config.toml
num_classes = 13
parallel_block = false
lr = 0.0043
Rows from block 2 of a small sound classifier, named by matrix and row number. Rows with one number belong to one neuron. Each number is 128 + 24 x the weight over its row's rms, rounded and kept within 0 to 255. All counts start at 0.
Before each neuron's rows are labels from the 100 clips, of 14848, where the neuron reaches its largest size: "top examples" is what is common among them; "loudest" is the band of the loudest frequency at the time of the peak. Only what is clearly more common there than usual is listed. The data: synthesized solo parts of chorales (CocoChorales). In brackets: how many of the 100, against the usual share in percent.
# gate: MLP gate (model.blocks.2.mlp.gate.weight, 384x128), inputs 0-63
# fc1: MLP up (model.blocks.2.mlp.fc1.weight, 384x128), inputs 0-63
# fc2: MLP down (model.blocks.2.mlp.fc2.weight, 128x384, transposed), outputs 0-63

top examples: saxophone (53 vs 1.6); note C5 (40 vs 10.2)
loudest: 500 to 1000 Hz (57 vs 26.6)
gate.90 [129 167 124 110 108 134  82 141 128 129 126 121 165 139 124 164  84 140 108 126 117 132 138  89 180 131 119 107 108 118 169 133 157 123 155 192 139 129 146 116 149 104 103 176 178 133 135 174 122 139 122 122 134  96 129 155 142 117 120 125  96 125 167 120]
fc1.90 [136 114 154 157 107 103 137 187 122 129 119 134 112 105 140 123 149 105 158 120 134 163 163  76 156 114 116 118  91 142 113 137 151 120 157  75 100 115 107 117  92 170 136  94 116 122 116 104  95 149 113 134 123 122 161 172 104 131 142  93 145 107 119 119]
fc2.90 [113  86 117 188 117 155  82 108 126  89 174 133 139 162  96  88 102 125 138 132 159 139 169 106 136  94 101  90 117 143 118 122 154 114  84  87 170 114 129 151 142  83  95 164 124 118 126 147 140  99 137 182 142 125 131 113 105 102 136 112 136 177 109 129]

top examples: note C#5 (69 vs 10.1); horn (55 vs 6.8); instrument: saxophone (33 vs 1.6)
loudest: 500 to 1000 Hz (69 vs 26.6)
gate.325 [138 168 128 110 137 131 121 168 127 183 114  86 113 115 132  96  99 140 126 142 117  93 122 135 125 105 117 127 152 119 113 162 149 118 155 125 111 103 106 142 167 129 152 144 121 148 123 110  97 105 136 102 109  92  89 154 106  67 128 125 111 117 145 135]
fc1.325 [113 178 109  89 118 113 133  78 131 161 132  99 138  90 116 107 180 181 152 156 131 112 117 147 116 116 150 105 155 132 150 114 127 118  98 107 104 125 132 141  75  99 128  92 104 110 151 139 138 127 118 166 108 160 114 170  92 137 148 131 163 125 138 127]
fc2.325 [126 107  89 112 111 141 172 153 117 114 104  93 160  84 115 138 121 104 115 137 109  90 157 147 129 155  81 146 156 119 108 106 104 141 109 157 155 148 130  93 165  96 130 151 163 158 138  90 112  64 122  97  86  91 110 122 148 115 134 131 119 183  92 139]

top examples: note C#5 (79 vs 10.1); instrument: horn (55 vs 6.8); saxophone (45 vs 1.6)
loudest: 500 to 1000 Hz (80 vs 26.6)
gate.15 [159 102 124 103 115  99 120 157 151 102  93  86 150 125 135 104 132  98 123 128 115 111  59 122 107 141 101 147 148 164 143 144  91 152 182  89 166 130  91 123 138 118 134 140 154 155 128 187 133 151 127 136 110  94 124 127 118 163 112 120 133 103 183 133]
fc1.15 [114 122 150 116 139 134 117 126 125 118 134 152 129 125 103 109 162 169 152 138  70 153 156  99 121 115 171  87 121 118 120 143 124 101 102 136 104 110 130 122 140 100 111  92 143 119 119 132 158 127 115 110  88 131 149 162 149  86 118  93 166 144 125 157]
fc2.15 [ 90  82 148  93 126 106  94 132 123 101  93 122 132 149 132 133 150 110 130 126 149 109 141 155 144 135 121 114 125  93 137  81 101 117 118 149 168 124 108 135 148 162  99 170 141 162 122 163  76 128 123 159 154 120  98  77 144 109  93 114 159 141 119 100]

top examples: saxophone (62 vs 1.6); note A4 (35 vs 8.6); instrument: trumpet (33 vs 8.5)
loudest: 1000 to 2000 Hz (32 vs 12.9)
gate.276 [149 138 120 126 104 186 134  87 169 176 116 125 155 127 175 120 107 135  95 109 130 121 126 104 160 138 166 103 132  99 107 189 171 129 140 131 163 151 108 113 165 109 156 115 139  83 127 126  95 145 147 116 127 156 142 144 143 115 147 145 139 125 124 146]
fc1.276 [ 66 104 114  94 127 165 101 135 170  98 162 146 149 131 109 116 144 107 104 128 144 148 168 106  94 148 102 124 103 114  84 160 139 138 125 134 156 137 141 143 125 158 118 140  98 164 124 162 106 108 106 135 139 123 128 100 127 137 101 127 134 137 134 161]
fc2.276 [127 142 135 132 129 118 154 115 137 142 105 124 151 162 144 150 118 132 171 138 167 148 149 112 105  88 107 148  87 106 160 138 142 122 129 134 100  91 147 147  94 164 110 140 121 160 127 162 142 141 117  89 138 165 101 147 108  93 121 151  94  81 113 135]

top examples: violin (99 vs 13.8); note G#5 (55 vs 3.9)
loudest: 1000 to 2000 Hz (35 vs 12.9)
gate.20 [118 157 142  99 117  78 100 102 134 133 115 144 119 119 111 121 171 119 104  94 103  75  95 113 117  87 138 131 145 130  99 145  97 131 151 118 108 105 133 125 104 134 144 164 116 150 101 143 147 162 164 169 121 143 150 119 159 156 153 133 127 106 106 114]
fc1.20 [114 112 165 103 100  83 125 124 123 125 101 110 165 103 107 156  98 124 121 128  90 118  93 157 114 136 112 124 105 145 120 106  92 163 108  92 159 107 121 119  98 170 137 135  85 124 130 114 149 145 136 125 129 127 112  92 114 110 148  89 113 131 151 146]
fc2.20 [106 169 146 163 131 120 120 130 111  99 123 134 141 138 114 138 120 178  95 156 130 102 137 133 132 163 149 174 111 147 130 143 149 144 112 172 150 112 120 134 112 158  90 118 147  82 122 138 115 103 107 116 122 152 156 116 140 124 168 106 161 167 112 114]

top examples: oboe (100 vs 7.5); note A4 (66 vs 8.6); note B4 (37 vs 9.5)
loudest: 1000 to 2000 Hz (70 vs 12.9)
gate.260 [160 154 135 111 147 102 116 139  99 163 155 141 132 113 141 116 159  98  91 121 116 121 100 112 109 153  95  89  89 122 165 133 125 164 106 165 184 112 141 128 112 119 119 159 122 142  66  95 103 153 101 174 163 121 108 152 118 105 143 130 136  99 157 103]
fc1.260 [142  97 121 131 166 116 128 132  90 132 119 120 124 146 140 104 154 132 101 157 134 131  90 101 112 160 142  96 118 127 127 143 150 115 122 140 129 140 121 108 149 126 161 160 124 146  70 117 112 130 121 144 163 114 105 106  81 103 124 154 100 134 135 121]
fc2.260 [134 146 120 128 173 130 150 121 124 124 114 147 120 134 150 118 154 159 141 165 186 138 106 126 131 124 130 138 134 152 108 163 155 132 139 131 103 109 130 111 146  91 139 102 121 129 121 112 120 140 163  76 173 139 125  93  99 106 147 166 159 101 114 110]

top examples: saxophone (50 vs 1.6); cello (40 vs 9.8)
loudest: 250 to 500 Hz (80 vs 40.8)
gate.30 [172 120 121 100 188 136 167 138 101  99 182  97 144 125 156 138 155 126 128 164 152 149 121 144  88 166 115 130 105 130 139 100 131  96 144  79 125 162 147 164 140 122 142 145 131 150 108 150 124 115 133 118 117  86 129 113 114  69 125 126 126 156 121 129]
fc1.30 [171 151 112 132 127 134 143 126 104 145 138 148 159 113 135 142 159 135  82 166 102 134 130 155 135  89  87 129 113 183 151 130 128 127 132 151 116 116 181 156 139 148 108 118 122 101 120 130 115 114 119 148 132  92 133 107 134 130 102 149 131 179 153 114]
fc2.30 [122 125 124 101 134 107  84  85  99 153 140 175 132 110 161 138 177 133 149 147  85 133 164 113  88 123 109 147 160 139 140 141 115 163  89 131 109 136 113 173 113 111 135 107 127 123 142 120 133 136 139 172 123 148 106 139 128 120 120 142 129 168 117 133]

top examples: trumpet (86 vs 8.5); note D#5 (84 vs 8.9)
loudest: 500 to 1000 Hz (73 vs 26.6)
gate.322 [104 115 116 110 141 159  81 123  88 109  76 143 137 121 149 149  94 147 146  89 171 121  84  68 146 123 148 124 109 104 119  97 109  95 118 106  99  91 128 134 128 108 118 135 103  86 125 116 149 127 113 117  90 143 162 140 141 133 111 126 116 116 125 123]
fc1.322 [135 158 141 145 112 135 114 135 177 134  89 138 106 131 100 115 139 109 121 172 131 176 171 132 118 115 158 123 116  81 104 115  98 154 148 159  96 134 116 135 145 155 135 102 172 166 139 135 158 132 158 140 103 143  70 100  57 132 156 125 161 105 141 103]
fc2.322 [100 116 132  94 106 122 106 138 104 141 131 119 104 154 102 133 151 150 198 141 114 101  98 154 106 116 141 123 146 153 146 159 111 176 105  91 122 163 133 113 112 110 138  94 165 132 150 171 128 122 175 120 124 149 139 114 137  77 129 122 132 114 122 131]

top examples: flute (62 vs 8.7); note F5 (61 vs 8.3); instrument: double bass (34 vs 1.6)
loudest: 500 to 1000 Hz (67 vs 26.6)
gate.214 [109 162 127 149 122  83 178 157  95  89 140 149 156 138 135 118 135 120  72 152 112 105 134  91 142 123 126 133 110 159 143  84 128  86 191 141 148 102 138 140 109  99 143 114 144 107 116 137 122 102 130 102 135  94 141 137 122 119 147 110 162 137 166 118]
fc1.214 [126 147  85 177 134 146 141 141  95 133  97 121 181 126 122 131 134 146 102 121 140 139 181  82 158 142 123 162 148 104 126 102 170 106 143 148 134 147 101 116 131 117 130 151 137  99 135 144  81 101 140 123 148 108 117 111 121 119 133 125 136 156 153 121]
fc2.214 [172 122 104 109 141  99 127 137 148 112 148 113 151 109 155 140 111 137 178 141  77 126 134 110 122 140 141 132 100 121 116 126 114 122 166 126 144 149 120 122 136 147 120 130 111 107  99 139  90 146 143 134 112 122 142 128 122 114  89 189 141 102 109 162]

top examples: oboe (48 vs 7.5); note F4 (41 vs 9); instrument: flute (35 vs 8.7)
loudest: 1000 to 2000 Hz (59 vs 12.9)
gate.315 [113  84 145 164  90 109 133 139 106 149 149  96 133 164  75 112 137 123  82 107 102 147 124 131 115  79 105 141 151 131 114 163 126  97 130 124 132 103  93 144 118 145 177  99 120 129 137 177 150 141 149 116 117 143  99 160 105 122 137 128 140 122 140 121]
fc1.315 [169 142 122 185 132 143 141 123 121 143 122 153 140 158 116 113 145 154  95 162 115 126 107 131 107 120 125 110 107 155 140 159  95 141 131 171 157 133 122 125  91 156 147 139  98 149 102 144 112 149  84 138 146 118 100 141 137 134 110 119 179 154 120 117]
fc2.315 [104  93 133 146 110 118 105 141 135 105 146 108  96 133 158 132 133 120 149 117  79  95 128 127 165 150 132 119 116 135 134 140  93  86  84 114 176 179 113 146 106 100 158 117  80 135 106 151 132 108 130 153 150  97 114 140  94 140 131  87  91 158 127 143]

top examples: flute (100 vs 8.7); note F5 (86 vs 8.3); note G5 (53 vs 6.3)
loudest: 500 to 1000 Hz (100 vs 26.6)
gate.23 [160 165 107 128  90 117 147 139 127  93 161 145  85 150 160 118 139 123 134 119 120 124  81 119 165 120 147 110 105 111 120 131 126 146 169  91  74 119 146 125 126 130 153 105 123 178 121  77 153  97 141 116  87 159 118 142 103 138 121  77 122 147 158 101]
fc1.23 [171 109 134 108  91  98 165 135 106 137 139 148 134 144 109 105 105  91 122  88 149 169 125 130  96 166 130 149 147 112 148 154 141 138 174  96 150  93 135  92 128 141 128 101  95 132 132 118 119 111 114 108  99  98 111 131 127 125  82 135 136 154 191 133]
fc2.23 [103 133 109 128 132 128 119 131 166 129 107 106 122 147  82 132 101 140 120 111 110 122 154 130 129 155 167 204 121 144 122 161 119 119 145 158  79  85 142 120 101 124 151 115  82 118 103 104 114 121 129 129 142 166 127 123 146 123 121  98 181 142 174  95]

top examples: violin (99 vs 13.8); note A#4 (51 vs 10.8); note A4 (39 vs 8.6)
loudest: 250 to 500 Hz (96 vs 40.8)
gate.300 [132 153 101 140 157 163 122  94 107 166 149 125 135 142  97 161 144 137 154 167 146 127  92 120 156 108 158 104 122  66 127 111 125  68 143 156 110 105 133 145 109 107  81 145 150 109 136 167 137 142 108 119 121 127 134 167 124 131 117  78 119 133  75 139]
fc1.300 [136 164 118 107 171 149  94 116 109 150 111 143 119 170 162 144 132 161 136 145 147 121  97 106 126 125 134 128  96 104 102  98 141 102 173 144  96 120 138 132  67 134 103 147 130 106 145 137 137 120  95 117 138 160 131 181 147 132 138  84 127 163  93 160]
fc2.300 [ 79 140  79 118 145 150  74 146 175 114  81 157 142 154 124 131 184  99  91 103 103 118 170  98  92 166 127 112  82 146 156 127 132 138 128 143 126 122 152 132 126 157 150 144 163 107 133 116 121 123 100 164 135 125 114 135 121 147 149 150  88 132 134 174]

top examples: trumpet (91 vs 8.5); note C#5 (83 vs 10.1); note D#5 (61 vs 8.9)
loudest: 1000 to 2000 Hz (85 vs 12.9)
gate.284 [117 116  56 107 123  98 161 133  94 109 171 150 126 135 128 139 133 155 103 122 150 126 124  95 125 122 133 127 163 124 149  89 164 118  96 121 123 101 160 115 174 115 131  90 150 167 108 113 139 125 141 127 125 166 119  76 118  86 100 165 138 151 110 112]
fc1.284 [ 97 166  82 103 114 127 135 150  99 123 123 103 112 157 134 121 130 108 108 143 151 103 136 160 163 143 118 146 180 119 134  97 108 129 140 149 156 141 135 115  84 140 121  80 151 149 157 148 102 140 159 149 114 142 130  89 142 107 146  94 111 113 100 116]
fc2.284 [121 141 128 133 151 136 130 140 132 116 127 108  92 129 158 127 150 115 140 130 152 134  83 145 126 100  81 138 106 110  98 155  95 120 109 169 118  81 138 101 125 154 159  65 119  91 119 119 112 130 141 176 162 160 149 105 121 105 105 140 133 122 115 129]

top examples: trumpet (100 vs 8.5); note D#5 (60 vs 8.9); note D5 (48 vs 8.4)
loudest: 1000 to 2000 Hz (83 vs 12.9)
gate.342 [ 92 143 126  82  97 101 104 145 100 169 113 152 124 135 160 134 140 121 128 107 160 129 164 118 117 100 105 125 159  92 161 130 142 121 109 100 113 190 136 142 116 140 127 101 127 125 146 104 140 102 151 128 114 110 147 130 154  92 130 117 117 122 186 173]
fc1.342 [143  83 110 119 109 155 168 118 132 128 152 122 124 154 120 144 154 127 104 111 144 175 125 104 103  89 120 127 160 153  95 157 109 127 116  85 165 119 148 117 113 114 160 180 136 149 112 134 112 113 106 148  99 152 101 116 145 134  94 128 112 129 103 123]
fc2.342 [ 93 163 109 123 174 106 137 121 150 106 120 112 116 143 100 151 168 120 113 141 146 138 153 209 145 154 100 133 149 142  96 159 150  87 134 143 107 142 147 125 133 122 118 110 122 141 114 123 174  86  95 135 103  85  86  93  97 151 116 117 126 122  68 171]

top examples: trumpet (79 vs 8.5); note C#5 (49 vs 10.1); note B4 (47 vs 9.5)
loudest: 1000 to 2000 Hz (78 vs 12.9)
gate.6 [142 162 119 134 135 103  79  98 108 148 135 124 118 128 196  99 126 151 147 101 151 131 126 114 119 116  95 125 147 101  75  94 109 136  81 156 159 133 126 154 132  88  89 127 136 136 135 153 142 144 166 108 126 173 126 152 121 127 124 128 125 148 115 123]
fc1.6 [141 180 120 124 148 133  97 116 113 127 150 108 158 148 170 143  63 159 151  99  87 102 125 152 171 110 156 158 144 127 134 118  85  82 124 143 127 152 136 148 148  79 159 140 156 116 153 155 148 136 158 146 131 109 122 130 129 115 159 109 149 110 140 132]
fc2.6 [129 135 114  93 110 138 121 135 161 115 160 122 113  69 145 128 120 146 183 105 146 124 105 151 113 103 114 146 123 135 166  79  99 137 117 140 189 127 135 103  89  67 125 125 176 100 128 112 137 160 118 118 142 115 118 133 156 121 146  91 138 143 115  73]

top examples: flute (100 vs 8.7); note D5 (67 vs 8.4); note C#5 (41 vs 10.1)
loudest: 1000 to 2000 Hz (70 vs 12.9)
gate.76 [142 147 148 127 134 130 157 178 151 169 147 104 161 130 109 170 121  71  67 130 114 148 172 126 171 145 115 126 135 109 132 133 118 110 118 136 190 101 134 149 162 145 144 157 114 165 107  82 103 117 140 136 108 129 101 128 145  87 123 130 141 149 125  95]
fc1.76 [157 124 101 125 110 137  98 111 138  95  91 101  83 126  80 130  95 133 107 104 118 109 173 113 167 121  94  89 117 158 117 119 129  92 145 132 147 139 114 121 129 138 153 126 155 147 156 119 119 135 133 127 128 156 117 114 140 170 156 129 102 105  93 159]
fc2.76 [137 160  99 157 135 110 156 171 101 129 111 144 130 101 103 108 113 130  98 167 138 131 172 117  95 126 128 112 103 133 115 137 114 175 124 113 149 104 120 106 150 136  97 152 113 173 147 130 135 115 145 122 121 138 133 160 101 111  90 124 147 126 128  91]

top examples: trumpet (72 vs 8.5); note D#5 (29 vs 8.9)
loudest: 1000 to 2000 Hz (48 vs 12.9)
gate.136 [123 171 123 149 117 138 139 157  82 163 161  95 118 133 156 143  92 113 118 123 107 119 115 187 164 121 107 149 146 127 113 153 133 137 121 123 180 129 131  78 139 126  96 142 136 124 125 108 161 157 144  90 154 123 147 141 166 120 110  94 173 159 165 118]
fc1.136 [106 147 108 143 130 132 169 167 116 154 124 100 136 136 147 128 103 154 147 130 158 172 119 162 133 110  97 112  82  86  80 140 109 118  92  97 116 118 133 129 137 106 123  93 105 122 116 113 143 142 101 122 143 140 122 154 137 140 138 101 115 167 119  99]
fc2.136 [127 124  90 127 111 115 144  70 142 163 133 140  83 137 117  64 148 180 117 131 152 162 117 122 131 143 140 128 149 102  96  73 115 130 154 108  99  92 124 104 116 139 118 129 118 128  86 114 128 135  98 144 118 168 130 105 122 175 156 109 131 131 106 117]

top examples: trumpet (100 vs 8.5); note D#5 (40 vs 8.9); note C5 (38 vs 10.2)
loudest: 1000 to 2000 Hz (62 vs 12.9)
gate.164 [142 138 142 120 124  76 133 142 142  97 139 162 108  85 136 103 148  94 117 144 132 147  96 155 111 103 174 136 144 121 108 112 129 136 115 107 128 119 173 103 106 131 120 199  91  90 147 136 102 143 119 129 162 131 146 109 146  91 114 171 178 143 128 124]
fc1.164 [ 95 126 165 183 102 122 106 119  68 146  90 149 152 125 116 126 152 137 136 145 140 145 130 131 143 100 163 125 132 102 135 148 150  83 112 157 129 126 147 134  94 127 123  96 137 135 136  91 123 153 110 162 126 156 141 118  85  70 156 138 119 114 161 115]
fc2.164 [144 108 137 157 104 148 130  95 114 144 149 149 145  83 157 121 140 111  93 127  83 112 151 146 105 147  92 140 161 156 114 148 123 126  95 148 153 144 103 103 122 134 125 122 117 137 128 150 138 172 105 141 142 151 143 151 117  85 148 106 139 159 106 145]

top examples: flute (38 vs 8.7); note C#5 (36 vs 10.1); note G#5 (31 vs 3.9)
loudest: 1000 to 2000 Hz (44 vs 12.9)
gate.199 [165 127 115 126 102 112 107 131 122 106 108 168 136 116 156  82 107 146 102 128 115 142 169 130 138 125 180 150  87 160  99  98 104 125 137 114 140 125 162 125 106 128 136 132 163 139  94 154 104  97 131 115 149 113 125 123 110 167 124 115  97 131 105 101]
fc1.199 [117 123  93 145 168 134 137 138 129 117  87 113 195 133 149  77 121 125 153 116 130 173 161 140 121 110 137  99 165 150 143 107 112 123  96 137 154 112 115  88 141 106 113 141 107 127 118 153 131 124 137  59 130 115 148  93 139  78 152 143 123 107 132 130]
fc2.199 [ 93 146  81 120 130 141 168 187 171 150 119 111 129 148 125  90 135 134 136 113 143  77 113 160 120 124 134 111  82 114 134 149 108 104 110 124 140 133  87 132 135 124 109 133 152 163 133 124  87  86 145 116 141 149  96 128 102 123  91 161 155 126 139 116]

top examples: violin (88 vs 13.8); note B4 (47 vs 9.5); note G#4 (40 vs 9.4)
loudest: 250 to 500 Hz (80 vs 40.8)
gate.377 [142 115 130 162 122 118 114 134 144 152 160 130  84 130 163 100 115 132 134 105 118 139 151 134 123 104 146 147 124  91 131 180 127 147 132 125  99 127 127 149 154 117 168 139 141  88 185 131 119 120 162 154 135 179 111 120 141 136 102 139 118 141 129 112]
fc1.377 [123 124  95 131 166 135 120 174 132 134 108 172 113 143 135 110  65 153 114 135 134 123 135 119  91 122 114 148 110  91 132 139 149 158 140  94 140 164 112 146 160 106 120 133 146 141 155  56 114 135  91 150  97  85 122  91 140 117 126 134 168 168 114 129]
fc2.377 [134 123  99 108 123 123 109 117 166 145 107 145 142  90 120 189 124 139 160 103 143 119 127 118 136 149 146 147 100 141 141  96 147  95 120 121 131 153  86 152 121 133 156 119 141 147 166 139 119 128 112 105  55 142 108 140 111 128 102 125 109 140 143 146]

top examples: flute (100 vs 8.7); note C5 (69 vs 10.2); note D5 (40 vs 8.4)
loudest: 500 to 1000 Hz (74 vs 26.6)
gate.197 [ 99 125 120  92 124 103 102 117 176 125 145 127  98 139 101  81 136 130 137 105 125 126 105 108 144 122 130 111 122 151 106 121  96 129 187 143 120 107 145 129 152 143 147 119 153 158 105 121 158 101 156 159 147  97 145  82 159 110 118 111 116  99 159 166]
fc1.197 [148 142 128 110 189 118 121 166  90 161 100 118 101 105 100 127 132 109 104 110 138 142 130 147 146 155 116 142 164 100 110 154 137 160 165 146  78 165 168 115 132 125 153 168 127 133 126 117 125 140 132 116 157 118 123  83 108 148 165  93 109 124 142 121]
fc2.197 [112 110 170 146 149 171  90 132 132 121 138 146 132 137 143 125 132  90  97 113  84 154 176 142 136 124 185 178 147 138 165 121 114 120 127 105 114 101 133 156 112  80 133 130 152 149  92 157 143 156 132 157 124 116 128 159 117 125 148 162 109 129 120 113]

top examples: oboe (98 vs 7.5); note G4 (35 vs 7.3); note A4 (27 vs 8.6)
loudest: 1000 to 2000 Hz (79 vs 12.9)
gate.134 [ 91 103 100 148 134 140 136 128 108 117 129  90 146 131 114 110 173 154  84 143 101 140 124 114 107 155 127 140 133 136  91 155 119 117 167 131 188  85  93 114 121 137 136 154  93 168 142  84 143 168 163 143 130  98  95 131 135  99 101 120 149 115 128  70]
fc1.134 [135  97 103 135 127 152 130 160 109 120 168 159 144  99 105 158  87 148 136  92 154 167 171 125 161 123 139  70 124 135 161 128 121 172 107 149  96 133 164 145 138 137 113 112 141 120 173  99 116 127 140  97 107 165 146 158 130 119 109 149 124 121 158 146]
fc2.134 [142 101 149 109 141 126 164 145 129 105 119 117 185 146 135 146 152 127  90 125 180 167 145 107 137  70 121 155 136 137 155 136  92 153 156 121 155 133 142 145 119 126 169 143 136 147  99 110 127 113 117 128 134 111 151 146 121 148  90 160 111 183 153 165]

top examples: violin (48 vs 13.8); clarinet (41 vs 9)
loudest: 1000 to 2000 Hz (30 vs 12.9)
gate.103 [127 129 158  93 145 126 140 117  88 157 136 150 160 106 136  93 140 133 139 147 100 171 117 132 124 110 104 129 173 119 133 144 146 148 112 113 151 110 110 127  93 144 122 101  86 115 112 131 132 111 138 155 155 168 135 107 148 100 118 130 130 141 138  87]
fc1.103 [119 146 142 151 109 165 142 124 148 155 123 117 117 114 142 104 162 144 131 155 137 183 145 107 128 180 125 143 182 110 128 170 147 138  96 119 161 129 118 152  76 133 130 140 104 189 128 114  78 134 129 109 174 127 124 160 170 103 111 150  95 140  84 101]
fc2.103 [151 130 120 123  92 113 161 142 160 144 143 132 110 126 158 114  88 126 136 152 139 114  88 132 123 158 125 148 147 131  98 169 117 138 119 132 124  97 116 134 127 113 119 141 129 133 139 153 191 166  87  46 133 119 137 152 171 125 112 138 133 141 143 122]

top examples: saxophone (99 vs 1.6); note D#4 (42 vs 10.6); note E4 (34 vs 8.6)
loudest: 250 to 500 Hz (67 vs 40.8)
gate.327 [123 123 119 145  96 139  92 129 149 152 118 133 146 157 135 159  97 142 117  80  99 146 106 110 133 149 154 136 148 158 136 148 118 114 121 141 132 185 133 153 137 126 159 122 151 177 174 100  94  99 133 152 131  95 116 148 115 148 138 138 128 112 134 153]
fc1.327 [ 76 132 113 130 113 127 117 136 148 119 116  98 117 150 149 108 137 169 121 120  80 131 174 129 164 121 118  82 120  99 154 129 152  96 105 135 110 118  60 102 134 142 161 138 141 130 153 123 114 130 127 127 104 135 123 154 125 106 129 132 128 114 152 129]
fc2.327 [165 176 130 118 128 186 107 136 152 181 145 122 137 135 137 153 166 105 106 135 120 120 110 146 133 107 146 159 182 117  99 136  88 110 135 130 148 167 129 156  98 102  91 129 151 115 112 131 117 119  81 179 124 125 101  90 132 124 140 187 135 165 132 147]

top examples: note C#5 (40 vs 10.1); violin (40 vs 13.8); note B4 (34 vs 9.5)
loudest: 1000 to 2000 Hz (36 vs 12.9)
gate.233 [150 104 148 152  93 131 155 133 101 132 156 140 133 123 130  97 146  96 171  90 137 140 127 105 132  96 176 135 132 124 117 143 131 103 140 110 168 151 172 138 126 136 139 154 124  77 156 123 139 149 114 129 132 151 142 122 165 145 165 118 157  70 170 114]
fc1.233 [116 113  74  79 144 110 116 144  94 184 101  81  97 109 145 124 161 136 144 144 139 100 118 122 130 117 113 157 137 151 119 137 143 123 153 105  69 115 139 127  94 149 143 137 129 105 170 123 127 141 137 114 122 148 145 150 104 102 152 162 120 102 154  72]
fc2.233 [109 146 131  96 122 154 122 141 149  88 106 161 139 117 108 108 104 150 117 126 102 124 144 110 140 156 122 116 183 149 103 139 126 126 130 157 154 139 125 101 151 113 130 127 128 107 167 112 151 132 127  92 119  94 131 111 104 127 148 101  93 155 122 126]

top examples: trumpet (74 vs 8.5); note F5 (35 vs 8.3); note G5 (25 vs 6.3)
loudest: 1000 to 2000 Hz (48 vs 12.9)
gate.376 [101 172 111 116 113 154 152 196 157 160 144 108 128  83  86 109 196  77  84 120 115 143 127  81 172 140 121 119 105 124 124  98 148 129 136 128 135  88 130 106 155 157 105 191 128 119 101 164 135 127 108  55  96 111 119 120 137 115 132 110 126 147 152 129]
fc1.376 [ 84 169 132 134 144  83 161 123 149 124 116 100 104 130 128 114 135  94 147 134  99  95 126 118 126 119 109 137 139  85 134  84  88 167 139  99 154 131 153 117 169 140  97 157 145 130 123 147 135 139 113 140 113 106 133 140 118  63 116 132  90 148 147  96]
fc2.376 [142 120 122 131 135 112 125 122 137 109 153 148  91 122 111 111 134  94 133  88 162  97 139 125  68 112 135  52 144 135 105 124 178 105  97 121 123 128 105  98 121 146 141 120 113 101 142 108 149 131 136 143 184 120 120 155 133 134 144 109 120 102 146 155]

top examples: violin (98 vs 13.8); note G5 (74 vs 6.3); note G#5 (43 vs 3.9)
loudest: 1000 to 2000 Hz (63 vs 12.9)
gate.57 [125 196 152 129 124 117 137 109 100 125 130 164 133 105 163 116 139 172 126 166 106 153 108 138 142 119 138 168 130 101 116 127  91 136 182  94 116  91 130 104  94 127 116 158  97 153 135 114 126 160 152 132 117 108 137 125 174 172 141 141  87 143 156 107]
fc1.57 [116 134 120 150 103 125 104 115  95 114 116  91 157 115 145  82 136 157 147 179 158 157 120 148 130 146 139 119 154 104 115 190 119 103 180  91 177 108 106 142  71 108 133 117 101 152  89 103 119 142 139 134 175 120 110  79 155 148 137 151  74 109 148 149]
fc2.57 [ 67 145 120 117  84 134 128 115  99 165 125 117 128 158  91  96 160 181 160 145 111 130 121 141 129 135 161 132 174 126 123 140 110 108 120 121 119 139  77 117 132 104 111 145 121 151 138 147 141 135 137 107  87 118 155 111 117 107 124 123 115 132 142 109]

top examples: flute (81 vs 8.7); note A#4 (52 vs 10.8); note B4 (39 vs 9.5)
loudest: 500 to 1000 Hz (58 vs 26.6)
gate.161 [102 144 125 155 123 149 129 130 135 130 136 117 135 141 145 113 141 132 149 108  95 153 106 103 101 113 180 102 112 100 134 124 155 124 132 158 146 125 120  82 107 106 128 116 117 160 104 136 116 124 136 112 114 130 124 108 138  93 133 137 109 166 118 100]
fc1.161 [140 127 114 101 161 143 131 135 141 135 130  99 121  92  87 166 127 104 143 123  99 121 148 113 129 181  99 153 158  99 164  75 156 101 161  90 131 132 138 127 147 117 137 103 137 103 106 110 146 161 128 112  72 111 166  85 144 162 108 112 137 146  84 130]
fc2.161 [129  96 127 151 175 165 124 125 143 119 172 162 170 134 141 165  90 163  97 142 116 145 157 166 146 132 149 131 142 147 122 138 105 116 121 117 141 145 149 132 115 134 157 133 118 145 118 148 144 116 127 119 118 115  99 119 123  68 114 143 119  92 141 106]

top examples: violin (96 vs 13.8); note A#4 (43 vs 10.8); note A4 (41 vs 8.6)
loudest: 250 to 500 Hz (76 vs 40.8)
gate.262 [147  76 175 104 146 116 133 165 103 161 156 113 169 121  82 132 123 137  96 146 146 100 149  65 129 159  99 107 127 125  93 153 120  99 102 135  93 125  64  95 125 108 123 112 137 160 136 160 147 116 167 111 116 109 104 108 108 111 158 138 134 137 140 140]
fc1.262 [137 142 131 147 174 122 120 137  91 107 123 168 136 128 110 155 168 129 141 136 112 133 142 106 160 113 120 115  81 143 127 148 153 126 120  98 103 115 192 107 129 146  90 136 126  80 113  92 135 137 102 122 128 137  86 120 107 117 102 170 157 106  94 200]
fc2.262 [124 190  94 137 118 129 144 108 125 128 125 120 132 113 159 140 142  77 128 137 101 140 152  98 171  98 145 105 156 112 157 158  88 160 134 123 116 123  99  95 142  97 164 138 158 157 131 145 101 101 105  93 122 141  75 128 149 153 127 174 136 102 117 119]